Weights of a small autoregressive pixel model.
Data: trained on aerial photos of the United States (SatlasPretrain), 12.1 epochs.
Rows from block 6 of a small autoregressive pixel model, named by matrix and row number. Rows with one number belong to one neuron. Each number is 128 + 24 x the weight over its row's rms, rounded and kept within 0 to 255. All counts start at 0. After the name is the row's rms in percent of the matrix's.
After each neuron's rows are labels from the 100 images, of 14976, where the neuron reaches its largest size: "top examples" is what is common among them. Only what is clearly more common there than usual is listed. The data: aerial photos of the United States (SatlasPretrain). In brackets: how many of the 100.
# gate: MLP gate (model.blocks.6.mlp.gate.weight, 768x192), inputs 0-95
# fc1: MLP up (model.blocks.6.mlp.fc1.weight, 768x192), inputs 0-95
# fc2: MLP down (model.blocks.6.mlp.fc2.weight, 192x768, transposed), outputs 0-95

gate.146 038 [125 109 174 103 148  89 131 133 134 155 120 141  99 162 134 117 116 173 146 148 111 119 119  55 140 152 173 129  90 134 142  86 130 121  71 115  98 128 107 133 174 140 150 126 127 147 129 152 119 136 108 152 106 135 135 150 125 139 180 126 135 169  89 132 125 157 151 145 133 108 136  87 119 137 128 119 135 192 108 108 130 126 105 146 134 135 131  93 170 118 125 126 145 137 110  97]
fc1.146 046 [ 70 142  95 137 129 139 131 103 131 122  97 144 136 142 139 167 122 116 158 105 135 146 149 168 145 145 132 174 132 118 145 147 152 124 193 131 142 178 104  97  91 106 101 119 153 130 119 122 139 147 111  93 122 105 121 131 140 142  85 132 127 114 102 104 117 113 159 124 132 109 149 134 128 130  60 122 134 156 117 146 101  93 134 125 160 147 113 133 114 119 160 103 150 137 168 111]
fc2.146 047 [170 147  70 121 100 134 143 108 133 104 147 121 107 127 133 101 162  96 200 115 122 114 111 146 136 126 118 129 105 127 152 123 139 118 150  72 124 160 116 140 138  66 108  97 102 105 189 158 123 134 151 103 115 157 107 158 123 155 144  98 144 126 109 147  95 104 153 136 124 132 109 184 104 145  85 112 169 123 179 143 133 115 158 104  82 143  91 128 112  93 107  93 123 117 145 121]
top examples: crop field (53)

gate.696 134 [140 140 135 152 131 139 153  89 150 109 126 131 162 136 111 109  76 160  81 109 115  86 146 133 114  85 133 117  94 123 161 127 114 132 163 141 136 150  94 138 122 152  92 121 122 126 116 127 138  91 128 173 120 103 114 120 120 117 160 105 178 175 113 130 156  91 112 147 122 149 117 113 127 161 124 120 111 144 148 161  99 157 145 110 113  87 138 100 117  97 116 102 149 143 122 129]
fc1.696 136 [129  96 124 158 116 132 106 174 131 149 107 141 147 116 156 100 105 109 168 103 150 145 118 140 123 103  98 141 141 164  95  93 119 148 125 123 150 148 154 142 111 159 175 144 153 115 133 135 116 118 156 193 131 130 194 102 125 150 127 170 133 191 112 192 151 136 140 133 103 135 116 107 114 135 113 146 153 104  94 125 130  80 103 165 111 101 102 133 123 125 150  85 151  88 101 171]
fc2.696 126 [118 103 123 128 170  85 168 162 157 122 117 128 137 115  89 149 135 165 144 101 163 119  89 123 131 111 105 128 132 101 119 119 115  97 140 162  99  84 131 121  98 150 140 152 174 150 133 142 168 131 131 123 107 155  79  90 170 132 136 140  95 106 106 137 119 145 141 138 122 121 141  73 108 148 111 123 143 108 100 130 130 139 150 129 131 137 143 124  89 103 126 128 136 140 122 181]
top examples: building (67)

gate.377 103 [121 147 122 141 129 148 127 137 128 155 142 127 116 110 105 127 142 148 159  87 144 134 114 105  97 118 105 137 127 177 163  90 163 158 100  85 140 140 118 129  97 145 147 125 114 173 100 132 133 143  89 159 102 137 129 119 153 146 122 140 148 139 155 127 119 134 129 128  95 158 146 141 132  87 103  93  99  75 203 119 124 138 100 138 144 146 117 173 150 149 118 134 135 102 162 119]
fc1.377 107 [159 118 114 152 144 120 159 137 125 126 145 123 149 110  93 117  99 120 153 144 107 133  79 109 134  98 161 138 112 104 118 114  99 105 145 160 105 128 131 119 150  99 115 124 119 110 146 138 158 100 129 119 127 158 104 151 135 109 140 133 137 152 129 113 140 146 148 148 156 114  77  80 136 154 102  95 116 158  78 146 157 139 108 167 158 145 138 116 125 132  88 141 123 169 142 113]
fc2.377 121 [147 131 111 158 149 137 118 164 137 103 145 164 129 133 167 177 120 157 170 107 138 124 156 128 121 120 107 101 159 175 131 144 124 136 130 117  81 128 126 162 112 134 151  82 143 108 152 143 134  95 101 116 120  71 175 136 156 116 127 129 138 136  96 113 106 154 131 124  80 132 115 114 174  91 122 163 170 109 141 141  68 131  92 121 107 145 123 148 113 100 181 109  92 117 149 165]
top examples: crop field (38)

gate.244 105 [132 172 112 146 132  89 111 131 162 156 105 120 142 147 172 179 166 120 137 100 181 139 106 118 146  89 167 133 115 172 117 108 102 147 116  98 131 106 133 113  93 124 146 145 111 112 144 122  71 131 122 163 142  82 156 149  86 120 123  77 145 139 148  94 161 114 135  90 150  96 144 153 165 122 137 121 136 152 150 130 117 131 151 103 122 109 135 145 164  86 113 185 117  94 138 125]
fc1.244 100 [ 90 146  99 121 141 127 137 105 157 143 155 109 132 126 127 174 143 127 106 107 182 164  87 115 121 116 188 113 147 154 144  97  85 138 122 126 107  77  93 129 121  91 105 128 125 124 143 129  95 127 124 156 126  99 157 126 157 105 178  95 113 171 174 145 108 121 108 102 149  76 149 127 155 127 172  96 133 175 128 122 131 149 117  99 121 115 147 117 152  84 112 137 121  87 128 120]
fc2.244 113 [ 97 121 102 172 102 154 142 119 105 138 107 157 109 101 135 126 123 131  96 126  84  67 161 132 149 142 117 173 131 121 119 169 112 151 139 149 143 138 149 132 156 141 160  95  91  90 132 110 137 144  99 127 137 110 143 119 180 104 136 112 169 147 142 146 120 155 128 166 142 125 130 128 128 128 125 118 144 121 167 114 129 148 122  99 157  86 101  63 133 150 123  91 153 133 147 138]
top examples: building (90)

gate.483 011 [137 168 137 106 105 145 150 161 141 142 105 148 146 125 148 123 145 119  99 137 115 112 132 137 106 139 157 141 150 141 132 102 106 137 100 103 110 118 121 114 101 163 143 155  88 149 108 108 171 159  78 121 120 106 168 131 146  74 120 117 121 141 117 111 112 138 103 116 133 161 154 121 109 148 119 123  98 148 129 125 141 132 116 111 138 117 140 164 157 141 126 145  77 110  88 167]
fc1.483 010 [103 117  88 160 103 112 108 154  97 144 122 121 161 153 125 110 122 115 110 142 116 106 104 121 122 135 164 152  84  99 136 136 173  97 133  72  94 148 102 137 164 176 126  93 123 107 126 136 123 128 106 128 164 149 140 150 131 109 111 109 134 151  80 130 155 114 135  67 124 180 141 144 101  97 114 162  93 113 101 111 120 110 109 102 157 161 117 151 157 118 121 121 118 172 123 158]
fc2.483 010 [111 125 111 139  71 125 117 130 130 152 146 124 118 146 100 136  92 102 174 120 123 130 136 158 139 142 164 136 119 112  97 164 166 105 115  98 125 164 154 165 143 111 125 105  85 120 111 155 120 118 123 118 104 160 150 117 163 111 169 123 133 129 126 180 157 127 158 148 122 161 130 121  95 119 150 137 134 120 135 174 136 165  97 116 121 155  67 123  98 170 107 130 152 130 142 104]
top examples: crop field (30)

gate.386 116 [102 132 139  92 127 141  93  94 159 116 131 171 135 111 142 173 144 137  86 181 108 163 129 131 123 107  98 100 129 134 134 105  82 124 131 145 150 140  98 118  70 152 100 122 131 115 161 143 103 143 128 144 166 134 134 158 141 154 113 132 125 126 158 153 137 135 123 136 122 128 125  95  99 131 147 163 119 121 118 153 137 148 142  84 115 122  68 148 121 142 144 104 133 127 115 114]
fc1.386 099 [156 100 154 182 170 141 139 107 122  99 112 128  99 138 140 144 126 136 166  98 159 125 105  76 140 127 154 165 126 183  99 169  95 145 115 115 133  96 133 130 167  90 101 118  75 133  93 141 108 137 154  86 134 121 127 139 142 127 134 163 128 120 116 143 108  97 102 163 151 138 110 154 134 141 162 127 110 138 141  89 139 157 104 130 117 160  98 131 120 103 123 137 148 142 155 147]
fc2.386 112 [101 142  96 146 139 118 134 121 108 146 122 123 114 123 113 130  97 129 132 110 103 128 136 109 178 152 148 165 104 166 127 125 109 146 120 137 149 134 103 127  84 163 109 113 104 164 154  84 146 139 138  75 172 186 146 110 132 127 153  97  85 116 115 161 117 141 124 114 143  94 127 130 134  86 140 160 130 146 125 149  99 115 145 161  85  80 102 139  99 136 124 132  97 136 111 177]
top examples: building (72)