A small autoregressive pixel model, trained from scratch.
Model: 6.02M parameters, 20-pixel images, arch transformer_decoder, width 192, layers 10, norm layernorm, activation geglu.
Training: muon at rate 0.017, 19200 steps, batches of 64.
Data: trained on aerial photos of the United States (SatlasPretrain), 101725 training examples.
Rows from block 7 of a small autoregressive pixel model, named by matrix and row number. Rows with one number belong to one neuron. Each number is 128 + 32 x the weight over its row's rms, rounded and kept within 0 to 255. All counts start at 0. Numbers have three digits each.
After each neuron's rows are labels from the 100 images, of 14976, where the neuron reaches its largest size: "top examples" is what is common among them. Only what is clearly more common there than usual is listed. The data: aerial photos of the United States (SatlasPretrain). In brackets: how many of the 100.
# gate: MLP gate (model.blocks.7.mlp.gate.weight, 768x192), inputs 0-95
# fc1: MLP up (model.blocks.7.mlp.fc1.weight, 768x192), inputs 0-95
# fc2: MLP down (model.blocks.7.mlp.fc2.weight, 192x768, transposed), outputs 0-95

gate.474:104130176102131120165127123105187087116157097122116138095103152110189138158077148075156165159087140144175124169147160138091098148185087169150081156088140111063182116103114149116135079033179123105111133125111162158145137100117069169093145095195124133126109094089118121163145156050149129065
fc1.474:159116111091131074089191114187106127140141148128152171154103064103164109113093100101099100158145033139148070149114133164181156095127148132144181127172143131089133137131137113108124174216161132071164133073165074155155193050140121106127137127127143160122129123125149087107124140194094098156
fc2.474:116115126132135125172137095108137093079176106117145139162120146193100169169167127142183112066101094135166142165136123091090153140141111084131205158120068113145107135116152088125125041125131106103163104143102142153131125155071134168127112138162099093156149179119160114128157101114141216090
top examples: building (88)

gate.507:068109093080142112128163135091129135133104167140141180096110148109102160166097136201147131152123175155084092155134061095080078137160125193078143070152144135059125105129116152069085137095170104139155166121142150139120138101103120066118150205054155128204101150183142196138094146105113156134
fc1.507:075191121078121104138114180154192100089101153162129163104083168114139166193132116120149135172145065103104113146154097128052097084178096143145131201103173136132119097141157160080122138189141115171141130083093117170129179158140122131181135092096104088124186108175067129068064100093056175102
fc2.507:185177120117186139059118101148123109167112154189125090160145126156117121132160092126151125117086132146145146114134111147176132192077126048141169139140169137132166171141067106156109141147118120114105127155135113067155110130085151161080080173133118099109087145159077097201165101107138103087
top examples: crop field (26)

gate.357:079102109149173170100151081136120100145159100160140099110201152041133160052167114123117131133080077116173087142128125139155149113115130135115112086147105174155089108172177220087159111126183115164105161090157133149150163155123126174188093116155119078143117119163087172159164112159148145134
fc1.357:173164192137084120103111123120125117135115163133168132098176140151150079144156140139151091086117157148132107149084150112054120113137104172207141146099186121139115133076101063129148105095122133106086082121121122148098191151062077114102139077146125116087152119130156088122135184105210133133
fc2.357:162083099142076088119123159121120145072114096170088103178128114123065181017110109132143130059091142098086144103118134104137137150142131165115120128108143197108148136156092134127089182174051137075115089105151173097139110125086170127132189148148158157106138136158157122151183083089140086137
top examples: crop field (28)

gate.376:125199129175116113163047078093182115096146121087096142171082090141126167140106163100155065092167096115137143111075154157169156148084119110069132139087057120089122141133159091159129144112155082144158167152081132134053169158117060127152151133180151177108107136103145102127122160132121064122
fc1.376:117185087120135105102065111158187118114132086064137156111087121187100160150096163147136127101140140112099134125063167169154178140136126147098119163163089125107142157172161099093132146117082119131080168120085153132097109147139065095188158173131157127087147162113151093091158043082134122058
fc2.376:131060119178124114091134102105100145191115146148167088146183084117138099134141127074135101178109157140042173200155137127158140115136145077129149107148140124102135089153119109184145166079098135164184173153077110097113128089182149146033115059063089142103130113104162090155099111163136136168
top examples: building (72)

gate.326:165099088123097135114133165060174135169181093136084100120187100181132146145157133192120136162119131151110112133128144046158118176177169116132112120106132125199128188137099162112153136099104140115123208119068128126146066104121150162126108129144146122176171186126074148127145147117165137143
fc1.326:099145108171138127196130116120135136120142160124110087122123092094110133154121102086121157140178107065099138115109110138129184158168127173111127136137156164077113158135133152156132176088138158096040127149149107126092085110118104117023168158167143163149115186179175098176117157083076068157
fc2.326:169144099109079155126098130087107063149116153179202134140191148122091132079139099122136134141075098101096157094165118129154121118101129138172141113163126123156145106138179114123069078133131117119113151167101146078170162151159145130092110148150162128102125077068142128151085066102151178116
top examples: crop field (28)

gate.305:153137156154127108083123167127185139129067127156142080139113126109112160165121183098161130148152157184114123146156179119097164159087165133164083089119121138125130152107177117138107128064111160120143105111083116052087176170046102115098144159146094097196101088095096140175140136089167088120
fc1.305:134099187127208122075103190100179106163065157144137062168098116123101163116096135108165096160149136133122173144165151152087178129111181163138083064146148078113149143131154092127140145079127108123095110070110140092130135129119164191127126141140077117156095073084067138172120097139138123143
fc2.305:143088109133110093092093107124120143147169148169094137094141136109165056165118137083126134116113162171102110183104102105139103137165091161166113112142108146111149063114129209094132090122158106160148154189155159135122106081130184103168096051033165100142194126143152081150095145157078091083
top examples: building (80)

gate.110:171096136148162095142153096154115143126163119161099139149146140141056102153052112129095130132124118132137106089202095095141143094101075141187167177166162115076151142101099148122128129106122161117149086117070157129101100086123120136138149133212098068094111179131114136097055160152103124106
fc1.110:112143147193136145134122098162152146100046110122197177110065156119131123096130094186082180069115156113081088131123102177125112134165202129126112085083142115167101168180146140106116063121114161176110139151133159130049100153089106118129153152128117096168154093127144138176085177168101163165
fc2.110:130122077134125121126137146128175145088160107129086122123081130133107131099126149154134127092083163165148156094156134127171197144100131164141170115135142165121125111119136136155132142148124098070135101148150112114143113136147130132087054152162137092119145161183153104104128165112112174087
top examples: building (71)

gate.608:136169104093113109139107108140177095155094127146104102184093166146161137141117135137145179088120141131128099038167196160086089103113138125075113099151200149179144075117128079110173142104078148150134122094054135143181058137120160192136067041130151140130095075148123164060156133147167127092
fc1.608:109210125099168078099108119155116136130139121138142145200129155148186094122130134098108152149132132047139142081180140128091058121119195141110132061120144124138135115108125082122133180081073118105106145119083140123149104118103167150101093077167122104114187087090164146052195152165177103057
fc2.608:095057146122132155135122138127140087101135065163149108159065095122115123103122101103133172136162085112122132213126180070137150170143144031168173154136107133136120113131112110207101152151191093122096154156115133144092147132074140142145157081206149143106125178098178121151126130160140128153
top examples: building (77)

gate.566:141101111169163064137160087119107126165176112100093161108087138147151129083189086128094137078104132060161105162083094130119089156184170112171117182157090088099101106116162157129179154161115166124103119101095098161096114126086069099087099127095131123134082068178095110171097101173170153115
fc1.566:176204128113109161160126155094075164112077075088164184181177135155108140185099160166133147106136159094106178161118137146145129107169098118178124162096167159177143131080100095104158163116093122097132083151101174141175177129123087123117195116117097183122107089138132155103116158099150130098
fc2.566:172161135143160155143093170115110167084137105141068228153147120192157108143078150167188145124143160033146168085115113129141075107146185086189155153124135142128115141123167117082150074120149104104106115110113193111120107126103095212124147136072092176146107064122154154116145125096109137131
top examples: crop field (26)

gate.421:114164147149105137150138147103135215137182087107093123149142188133134039108100102131131125058143124146136163110100124109170071105144138161126209145175137145098138245154087132107115043150087085198164072161139116191111141130106099119128127108118086123184141137142101117098071113144173142097
fc1.421:100148097170117112088134106111120152138182088165116116154128088166151192119110132078147142111135113172159133110171139123116050136125168116132099139174072122120136062139140070087133152152160087125147157154126104149119173183120150099081138075121114129157161088121106072141092089217128188140
fc2.421:150124138147126121122107152098157171157146132133189134164127120097133132106085155115148100150137079154160088142118100078189112083100131148068140094149123064154125131152093125190083155162084130122143161063130156153075066156038144168139174090124120125078133115146048165094127125173090112182
top examples: crop field (32)

gate.706:077145134094116187102063158080150081102145110189051106087191155119126143160105087116106090107150139128177150114143082102152187115127087123175130108143127125096175216168131149121066130140143089079077155152160130107057084140123110189158164129105159119147115128140116093121135112093159159111
fc1.706:083112150109124086133147118154127108138085134103160098134141131123141182126123150097133091156173116163102126141195173126107097156110124137082116138110168169145223075071116074118186123109094188107135107153125137172137151115166098108159075154157145189092150142120139115114066121117130131143
fc2.706:114107110129157148121056105168142149155147138118105159109157123104060167206127149076222108154144087095169152148118079091128205167192191174108110183168069146066065138094137181178126097159164079102106116131125148121176086080079089223172139132105117118135117140146158152187112134102146164148
top examples: building (67)

gate.452:109159175119079142134122137099140152172140112149119160154153195187075100211120186108091108132127117067127079110155138137087135105185167138144157174157110073122123095135084153154128090114120123142112176086118157146193078091134137098146150100081127150193107170081155129104139148183142113091
fc1.452:146146114103155151060127131143135073143125148135101130087074131194149085140137111047094147102148125183111126157135130168153096105167120147156053146125147134089188114074118177076106123112168178104100111140161087141173133079191149140073153059087119118139162110142154076088179111124136181123
fc2.452:219134136140116116170123146104142095043172127132138147120198099103124156101085089130165140163126091143134151146098125111116103106094168132121211080136178098146108162087148126162115081155092161141154132131111126140123110161114163181121080110162114142138066153129099113139085135094123101138
top examples: crop field (31)

gate.30:140153148087062174119108151105120166084129154194094151131100107052167113141086119087132097082096084169147049098131109100098100097152112124179200112118079059158133148118124137142120092159135085166155116138146111089137125178151146116178081109124160101112132087146150134099082064183182168173
fc1.30:112122113135181111116125150188111155138156165130148176114130116179089120162169123126078118141208139108161102166110167174142138118116162107154141144122138143134138103109135106105088080164123176068149127121090163178024124078098108126116163064119167152156103166134099181095165118140148143106
fc2.30:152120133106137151111165147130136185048118179105110058095148140098168135113158112135064095143152099099069119095173115109104192095088104094108148085083119134140115135103154115170164076163101152107136061137157129126096093161139091129161043135198119135113138086165174099153180125101108150101
top examples: crop field (25)

gate.720:155203077143134161158119141131106119158122079103172156121097172113134171101068104105068166138160083110176141153136154091127120137173124138123120135071093161161145101182118110127111208125135125149070188100125186136097145140164103172149122179100139157103075146134109125089128155052034115167
fc1.720:158160109094078179172136141100130165102098190168143162111122154212148174142181098112107139102147110152154170138120136130115040106156139092138146156086070178169103165108109111135151126109127143132085176111126123141174136112106031181115109062168171101208138152086155134094132143101085119051
fc2.720:124099191106146147093119129151044139129109135104098107124135124097104148105095195201103110068144161129111142085148105164155136125166099202138108110132137126136149167090121070126145136063107158175188167163126060118089146141236129112131106062158151077160131172106106093112129116077107095122
top examples: building (93)

gate.395:160109185134088125159157127120174108130213143115123135108079087118090120126117140114161141093121109101053159122107154135137088145161168176128152177071091100084121125112151118190091120142101174100145090162190196150124172136159122145126117081096158101122097131169105113124157167160150101106
fc1.395:149083197177079111131147133154104174161182107124103162091107129127119119115104139149144135085117118139096143122114128179148062115116180164130138143057109144119129132064134129178098147147143177096135091160146182146163133115140130102093106106103206109101080137146124070099152133141142110149
fc2.395:162149075133116072153081143149129176112123109156097138142182134137190142135137133147079159135135065148120134138111086098147189154126062089171104114190174157152181119143086057094121142143153133157115151060119150145133110128129154130150129153174106163092118143139171147165103148100151123119
top examples: building (69)