A small autoregressive pixel model, trained from scratch.
Training: 19200 steps, batches of 64.
Rows from block 6 of a small autoregressive pixel model, named by matrix and row number. Rows with one number belong to one neuron. Each number is 128 + 32 x the weight over its row's rms, rounded and kept within 0 to 255. All counts start at 0. Numbers have three digits each.
After each neuron's rows are labels from the 100 images, of 14976, where the neuron reaches its largest size: "top examples" is what is common among them. Only what is clearly more common there than usual is listed. The data: aerial photos of the United States (SatlasPretrain).
# gate: MLP gate (model.blocks.6.mlp.gate.weight, 768x192), inputs 0-95
# fc1: MLP up (model.blocks.6.mlp.fc1.weight, 768x192), inputs 0-95
# fc2: MLP down (model.blocks.6.mlp.fc2.weight, 192x768, transposed), outputs 0-95

gate.145:103140139102180117157164145105109106101046116143095144085166090147081156152176164099121172129115110141109185169151109083100110091157084136101145145065177164120114180083103168081093122123095150147173135128154088136144125141084157145152074070082132099099129185182141128167099180111138132122
fc1.145:127111092140120081119072141162094142099126108133091128085195148161117108103139114161138065117169074190177188089152146096136077073129146128152174094146133122101143076128113150185130167074151109148169162088125062131139112170114109111068185131155149170196160158104127114142172128129105167109
fc2.145:144104096108102105092097121152122149117131125123150097131124165116140102104117117141094068084154135132140123093153120102145123081115080121140130119185135099101126124139097122196116143057118112088159165108137132125120111113157082114173194100156129170148175104109154170089140115183166093126
top examples: crop field

gate.192:087095135082149126162177090127160131074095116086134131139117097146165144151190146138097162134089089139095160136171165091137104171137142073127164131125173122082219132227115141158108078127160119156137153068156114123133105142163136079199124104148154119153141207129111111096078154143143106142
fc1.192:144115147138125137111134044057148119109123130088140134174145110114154126165207134061153101140118149174131179158061106142136091082074149098111106132105154149151163083198126125160126123042087136164139176134110093129147161135202094112122131099159151167130164142104144111092098113179086118092
fc2.192:150128159139173087145188102163097129160105127146160181058133073144094091129077161077093085115154100139118155118088142132076084108122188099063119141088078094173095118109090144162127154096162152175143155117077139114103088092130130071179103111153116123153150069112103141113130125155129083137
top examples: crop field

gate.390:150088112067169106100104154088129095130161139143123111133066064161171070129134173149147131109164117130109162042157133191103136167162159200182150143118166176174133126148159057148120133185089154105099086119151099098081077183155140125135178045147213128124136049125121152091108171132095188169
fc1.390:104158112157099195139107136147090106158136191149121115140167098079146149121106081132085161134099152093101111094125125080059140104120151121114178108142137173173148156137143159082118135119149145083155096156187181132046127137117132169125093111141155169144111142128185098143159211101095157110
fc2.390:124127076121077178121184101079101155069116080167156109106178138141098134164145134113162196151101112102125128164134167104109143155117160140096120128050132106136187133143123179140122138139090183132121097070113180146175173086136112090142127123080096186055107155126093121155109100157166127166
top examples: crop field

gate.653:075079117098110146134115169099168155129129124118188127091161180085062095187106125088144099124179126097117090117178059152102175145176102132164151176116137124105126119167145155149111082094178079095093190126104157095133151116105178149097121136188104137115213179123134111137096126147092119091
fc1.653:162079058124111164097096109093061139068156102142123127166150093078099177149147161165138142146153095152172090181156136123133187145188115111104159108150179128151147132140159105126100116142117123087092150124040174109156168124131122070132101132148073148131156134144183142117127079110098112141
fc2.653:093176219162166098144109119151117104173092024129145154155111155110116117099095153144165079134142113147112124140137035133161129148138143151105105091168057135130129098141120110129159077156121124159129156110109129154123119095103136151169087099140123160161120077137070152124108181114047114087
top examples: building

gate.326:100205148119130124125090150141137112119125160133118128134172180178112145148151149117189109096132085142144118137125033070103134209134079064168179089117128112154104177166102118197120114159077108131140088064146147146146118142140174093179092117107146124166113151139073154109191121164132134145
fc1.326:117107164125071142157098127191156160143106092171141134113164147092154129106099146105111168061080106100146147100098193158117198165114062160100081166160072064102125175054136069123067119103144135142117165171163156128163102101123112115145146113100127173086087185156145172130095144139107096094
fc2.326:118100180204088121148114080162154093097122104195125168082152102146070086070062138166152157157162123145119127074072112169154108131168125122128167106119168135088152061135178093112137174113155105167117120114117168121189132086147124145139141127100107109144156129148127145163077173097116166156
top examples: crop field

gate.353:177150121142119128090154143086124149126105134062149096133104107105125073123145091116112083158128203094106074195166080086124139143135194123147139142079099077176174129122127100169131126076098079121087117142189123116145148126081064131138127181152142134117156190143112131101113181082160121130
fc1.353:111136101146162098163107132146154148119132083192093134062131146116159168130117126177136168132171112181131141058123181163084111140130065103099111125158159159106119091129093154094188159170146138124155173087066116148105089106129191139151188076136149124127091084107124128150159119172143137135
fc2.353:146180066199160121162079158159172156085166109159104118140128071127118136142112085050140151136158082121123118096126155161109160136104071204155129106122157128121099026193137101124126078124165139101097166123126150129157134183141140119184113118165172074126105117114150105125149169126137123104
top examples: crop field

gate.231:090116178150131140150102139098113152142134162147104182110159152099198127167156119111209070118154093088140105080128139125136126106164108117079148131132119174143097133116157165168180119126066192142166102143101164166158119145136151078090197142106093135129157110081146151144118097180118120103
fc1.231:157130143189165149163102113134117104136162130135146154151127150110144099196107138116143120135159199124108068082178165047073100092122174107079140067107104248130131141122154138170153128123094139138194086122154169160129119130126108063118180123102103168141122154048140179132146100136131103168
fc2.231:131162190059140162102094133152100149113113151132127068087103126136110149089133172135150094115135227140112144080154132137097175151151085127155098076112049191113140159148139112158124149065112107172122137106129127175165105202130143065105114197069145133171150084145129158126100127117161105175
top examples: crop field

gate.565:099146113141117161125104159132092077124109129152081112085100100151130123166180163153111077143110115115087074126106115144106133125109065162114215091100162158099155162082153159163115135113134141110194066158183024164158157128136089099147108132092112160115086117107144187153085109212109156103
fc1.565:139130172171128106134080079126168152127064158113167174110167163135078122140178064127111132096077104128130106065135130083132216118113089124164085120120136164114128129124051061175173177112098111139096139141121170113129133131141154126162124121098183072147067140157137178146136122125117085143
fc2.565:161069098154140144113097101214115102132084169111111125122086140117145151081081164142110098121142170147107099098118140137208110099118127148121103103137124111096166134175199114095130086125172161126125105144184106065122127090128119153048080133112118126191159176132120118179117163103144120138
top examples: crop field

gate.701:109119131103071097110100131115170119129105171064140134184077078090156113084111091094120134062113096069140127113113119104134211119089148111176071153166093087118180147096138114165166157131093158192121124121177140133136115125175077095057175155130094103109114118122184125103150206131134104125
fc1.701:116131126147119113160117170152100160089132102160128147095135168186110178170155156172131133105154140145161164134119162095124095105179122130058134110164113120106150106160170124089065123157180090119138171100095092138139159086099137170166107060108163127160085134161135120165150120151129146137
fc2.701:162167090173155188103148175072156107132161100118122152126098123115116119148110054099113141199155095103152066088107097144123113153087131167120123110108181133120091072101114122158157113175090118113137096180153134140130135196091124173161190157157144078139109121124113090125153132060135148104
top examples: crop field

gate.372:105117134145109075155088091120147206130050086143129110096153173111034157110093148188135119098098137093159097167098107100061128130143151131080108123132152184113079166172105120173163145165108157156143110130151170110106110152126147138062141114102100104131131114149137144148126105166126119156
fc1.372:114181097083125156198133094145174194109085136122124185158129161156105131131204097215120112119130191146122103149194056127076119107150144135127135164163091155138163130143133098113122116128114125096137155167067109156079136119102155151083145165117090172145151173115139116136149108105096162097
fc2.372:133071141150128131084047131085091140154123163138149076100095168149058144159166155211123089116156179102141080098148137097090087110150202118135072116132083137090151112102122140132145142147073103161143147131158087140156177123119146123091045200119134100123102126146153129154134087101102129115
top examples: crop field

gate.572:083164138126144153099107108057117069190135120125117117147192107149118115124133114111142059113090124135124084140124126130116088115143137100227108125127154155139126107138051101125139157168127123130093113146146140097141109140111151127110107124110146109122155156176111127144070178105136097095
fc1.572:110093151137172083140116054130049167139106141093163121132123089194104111090191165103138065180109129103077117087077099113112132128136120132140140182164145132151045107134122187122140151105095147082087154125114064130130129114151096088118170120157186092176103135110067164129103159114164114092
fc2.572:123095123095097063143169131134066148158109125105142059100124149071113139085178140167118145123131164105071146101176096055176147109099144118123104072140124110153172168126136072103170149141127087141154167079110128150137136113173098136100085165072117179109170164087172153172160077144106120125
top examples: crop field

gate.75:149188106153113142131119148161149162105141116124062177159138117116183135116123119094121137083139107069193097133168084173120148098110099161150143121172155123108127175135116121158175101170102103091131130103168119140132174131124155118180126045125053122183064141109126131168134104141118088157
fc1.75:152087135075097135130134088137116140128087079144117149098174153127139147126127139175121139138110080120163151165108155173125136092095053091187143130135102069144157109121125115131072102110119085139143178147146133079148126150112065136131143138090108131112172117142130114168122177145122096076
fc2.75:136154141178132191129097100158113099103048105137148145182121126115114130170127110059132121154158141119129127123054131149164081164185098156126131120163129145158126084113097146102172137106099104147155119125049155075175181139105135167128151111118128117158154156124051107165125143114147150139
top examples: crop field

gate.368:130143210122149139095141085151127131155159115169108165066176075140186109083123138160093143123097154074126144104094168141178128161151138112125122119032091101123084138097084098192108134106110121149128157166126105130110099162128125120095198131197126124093125119154081165105096148128208119160
fc1.368:067079136145104091087095140148115138104144106087101149211146160119098165139125146144146174107099119152125120137115039123128094144101114178109187172128096126114151147135100136116149182103173111113066127142157103066106160141125140115164164098140146094160187124145111152132057195146085129123
fc2.368:174104223079114130122169119094135055126130081131130150079151120178107120119122107108143156092167147074123184100119147153212118156123163168132108123145143153145177147082113094139116115143112129150177120182141103141122110137159085105112172147164135084115124132084094120138116119106139104163
top examples: crop field

gate.187:103130182130169121155141133168148085157111058135177140134089129172109094115082115070158127130121105132148128169098191200076120116125146149125157151144104141124103178126136158143118146166085116194139043129111147125092160111174134156151127170139125092136124112109113097067077131123154143106
fc1.187:163106123114105115100118106091126107115155132088126100134220186096111123146150161140108078132098086116082071127075122122139138113134142098142161127155118141129099099177175137152129144116166159185124121142164119169138150137172134101126162165105215141097121127156166140187096188120101140091
fc2.187:111173076146124102174100124158164093147084114160167088136059103175128118106144129119110110169074118108100137173164127099118133152076111084137161125150091100105115108129134104151196103126114073155145139090115167143107092153200130041163124119115064085161143146178147131141114146079175109105
top examples: crop field

gate.393:129071085159108091111129130140066101166092154119074125116081139131178128161168161141094116081137094075157075089172103109160211176137135115116109094187169156171177055170159155128186115115152139143155125100180141152144111131109085129096073114084084140114118169103194169132096120108146129101
fc1.393:068100139089164164157088163181099153198138185081113144101107151120205122055125196085150145080093105157085139127154120125137164118096140079116148095098168163109151110132124115167158131132127153096108128157148164174163155079110134173134114113146114094174120149114097141111087108128130121063
fc2.393:161094081150131159148098174152109119194062133142072147118114105122183115089175144120164180134121200161153167135128130131157138169102110175144141102140171144115150131151112144138143125125103159177116108173094154133162130116141125122060123157107130119132145052099145069148124115106141135103
top examples: crop field

gate.429:090151108158068133104137112124170144117173144105151143072196087181161139108137146126102135093070129158124181119179096169152133121069111122120129131171170152113129151109057138101084130093080147120088170103115139150140097096187126073122112098077091085122073115112142125153144100129086134128
fc1.429:145111142117089210184137104140115128099099142126128133100123092123083132135129138176112141054134090149194144160153143134177096131099186146154085108148107128161129152120080101140112158126131103125163166123115126081101127118130085098128079078121092141084121124160101137173208136111067075085
fc2.429:121096183176174136112152099140132089104123150109155147197122123122131103170090138094162103173173124139115086111055179099145124090156148131169154139128126111147144198062110117140099108128143082105148152104148175091149143131124115174120144119124138126161110155166126061102147150131101125155
top examples: crop field

gate.737:143167117151163164108077135126078098182082073138098155109149131098086126157173137177186111100109142107113047147104112182102160128158127097088120136116150123162061133152115143111164140130111131068117130180126095106137150125056201137115089143159062128183149186120060096134108138141098107127
fc1.737:104119157083107114125108144119132130097157134086090149157078100186161132122091126113084165146167130113153165129108090121104102155097097150139117170167085124101219115071124166114141194163140142168162106102102102127150064145199096132105173160094115137134115130112183140111084142117164127141
fc2.737:116126139128131144095189160176147168170151156106140115162085195067100086190113116122173075120138161109188102088113119141122150118096085154139137097133135135149101155142138146101160190113121134110147104156173123062143175190084171158107167171087116083138096096182139104110124187173121100065
top examples: building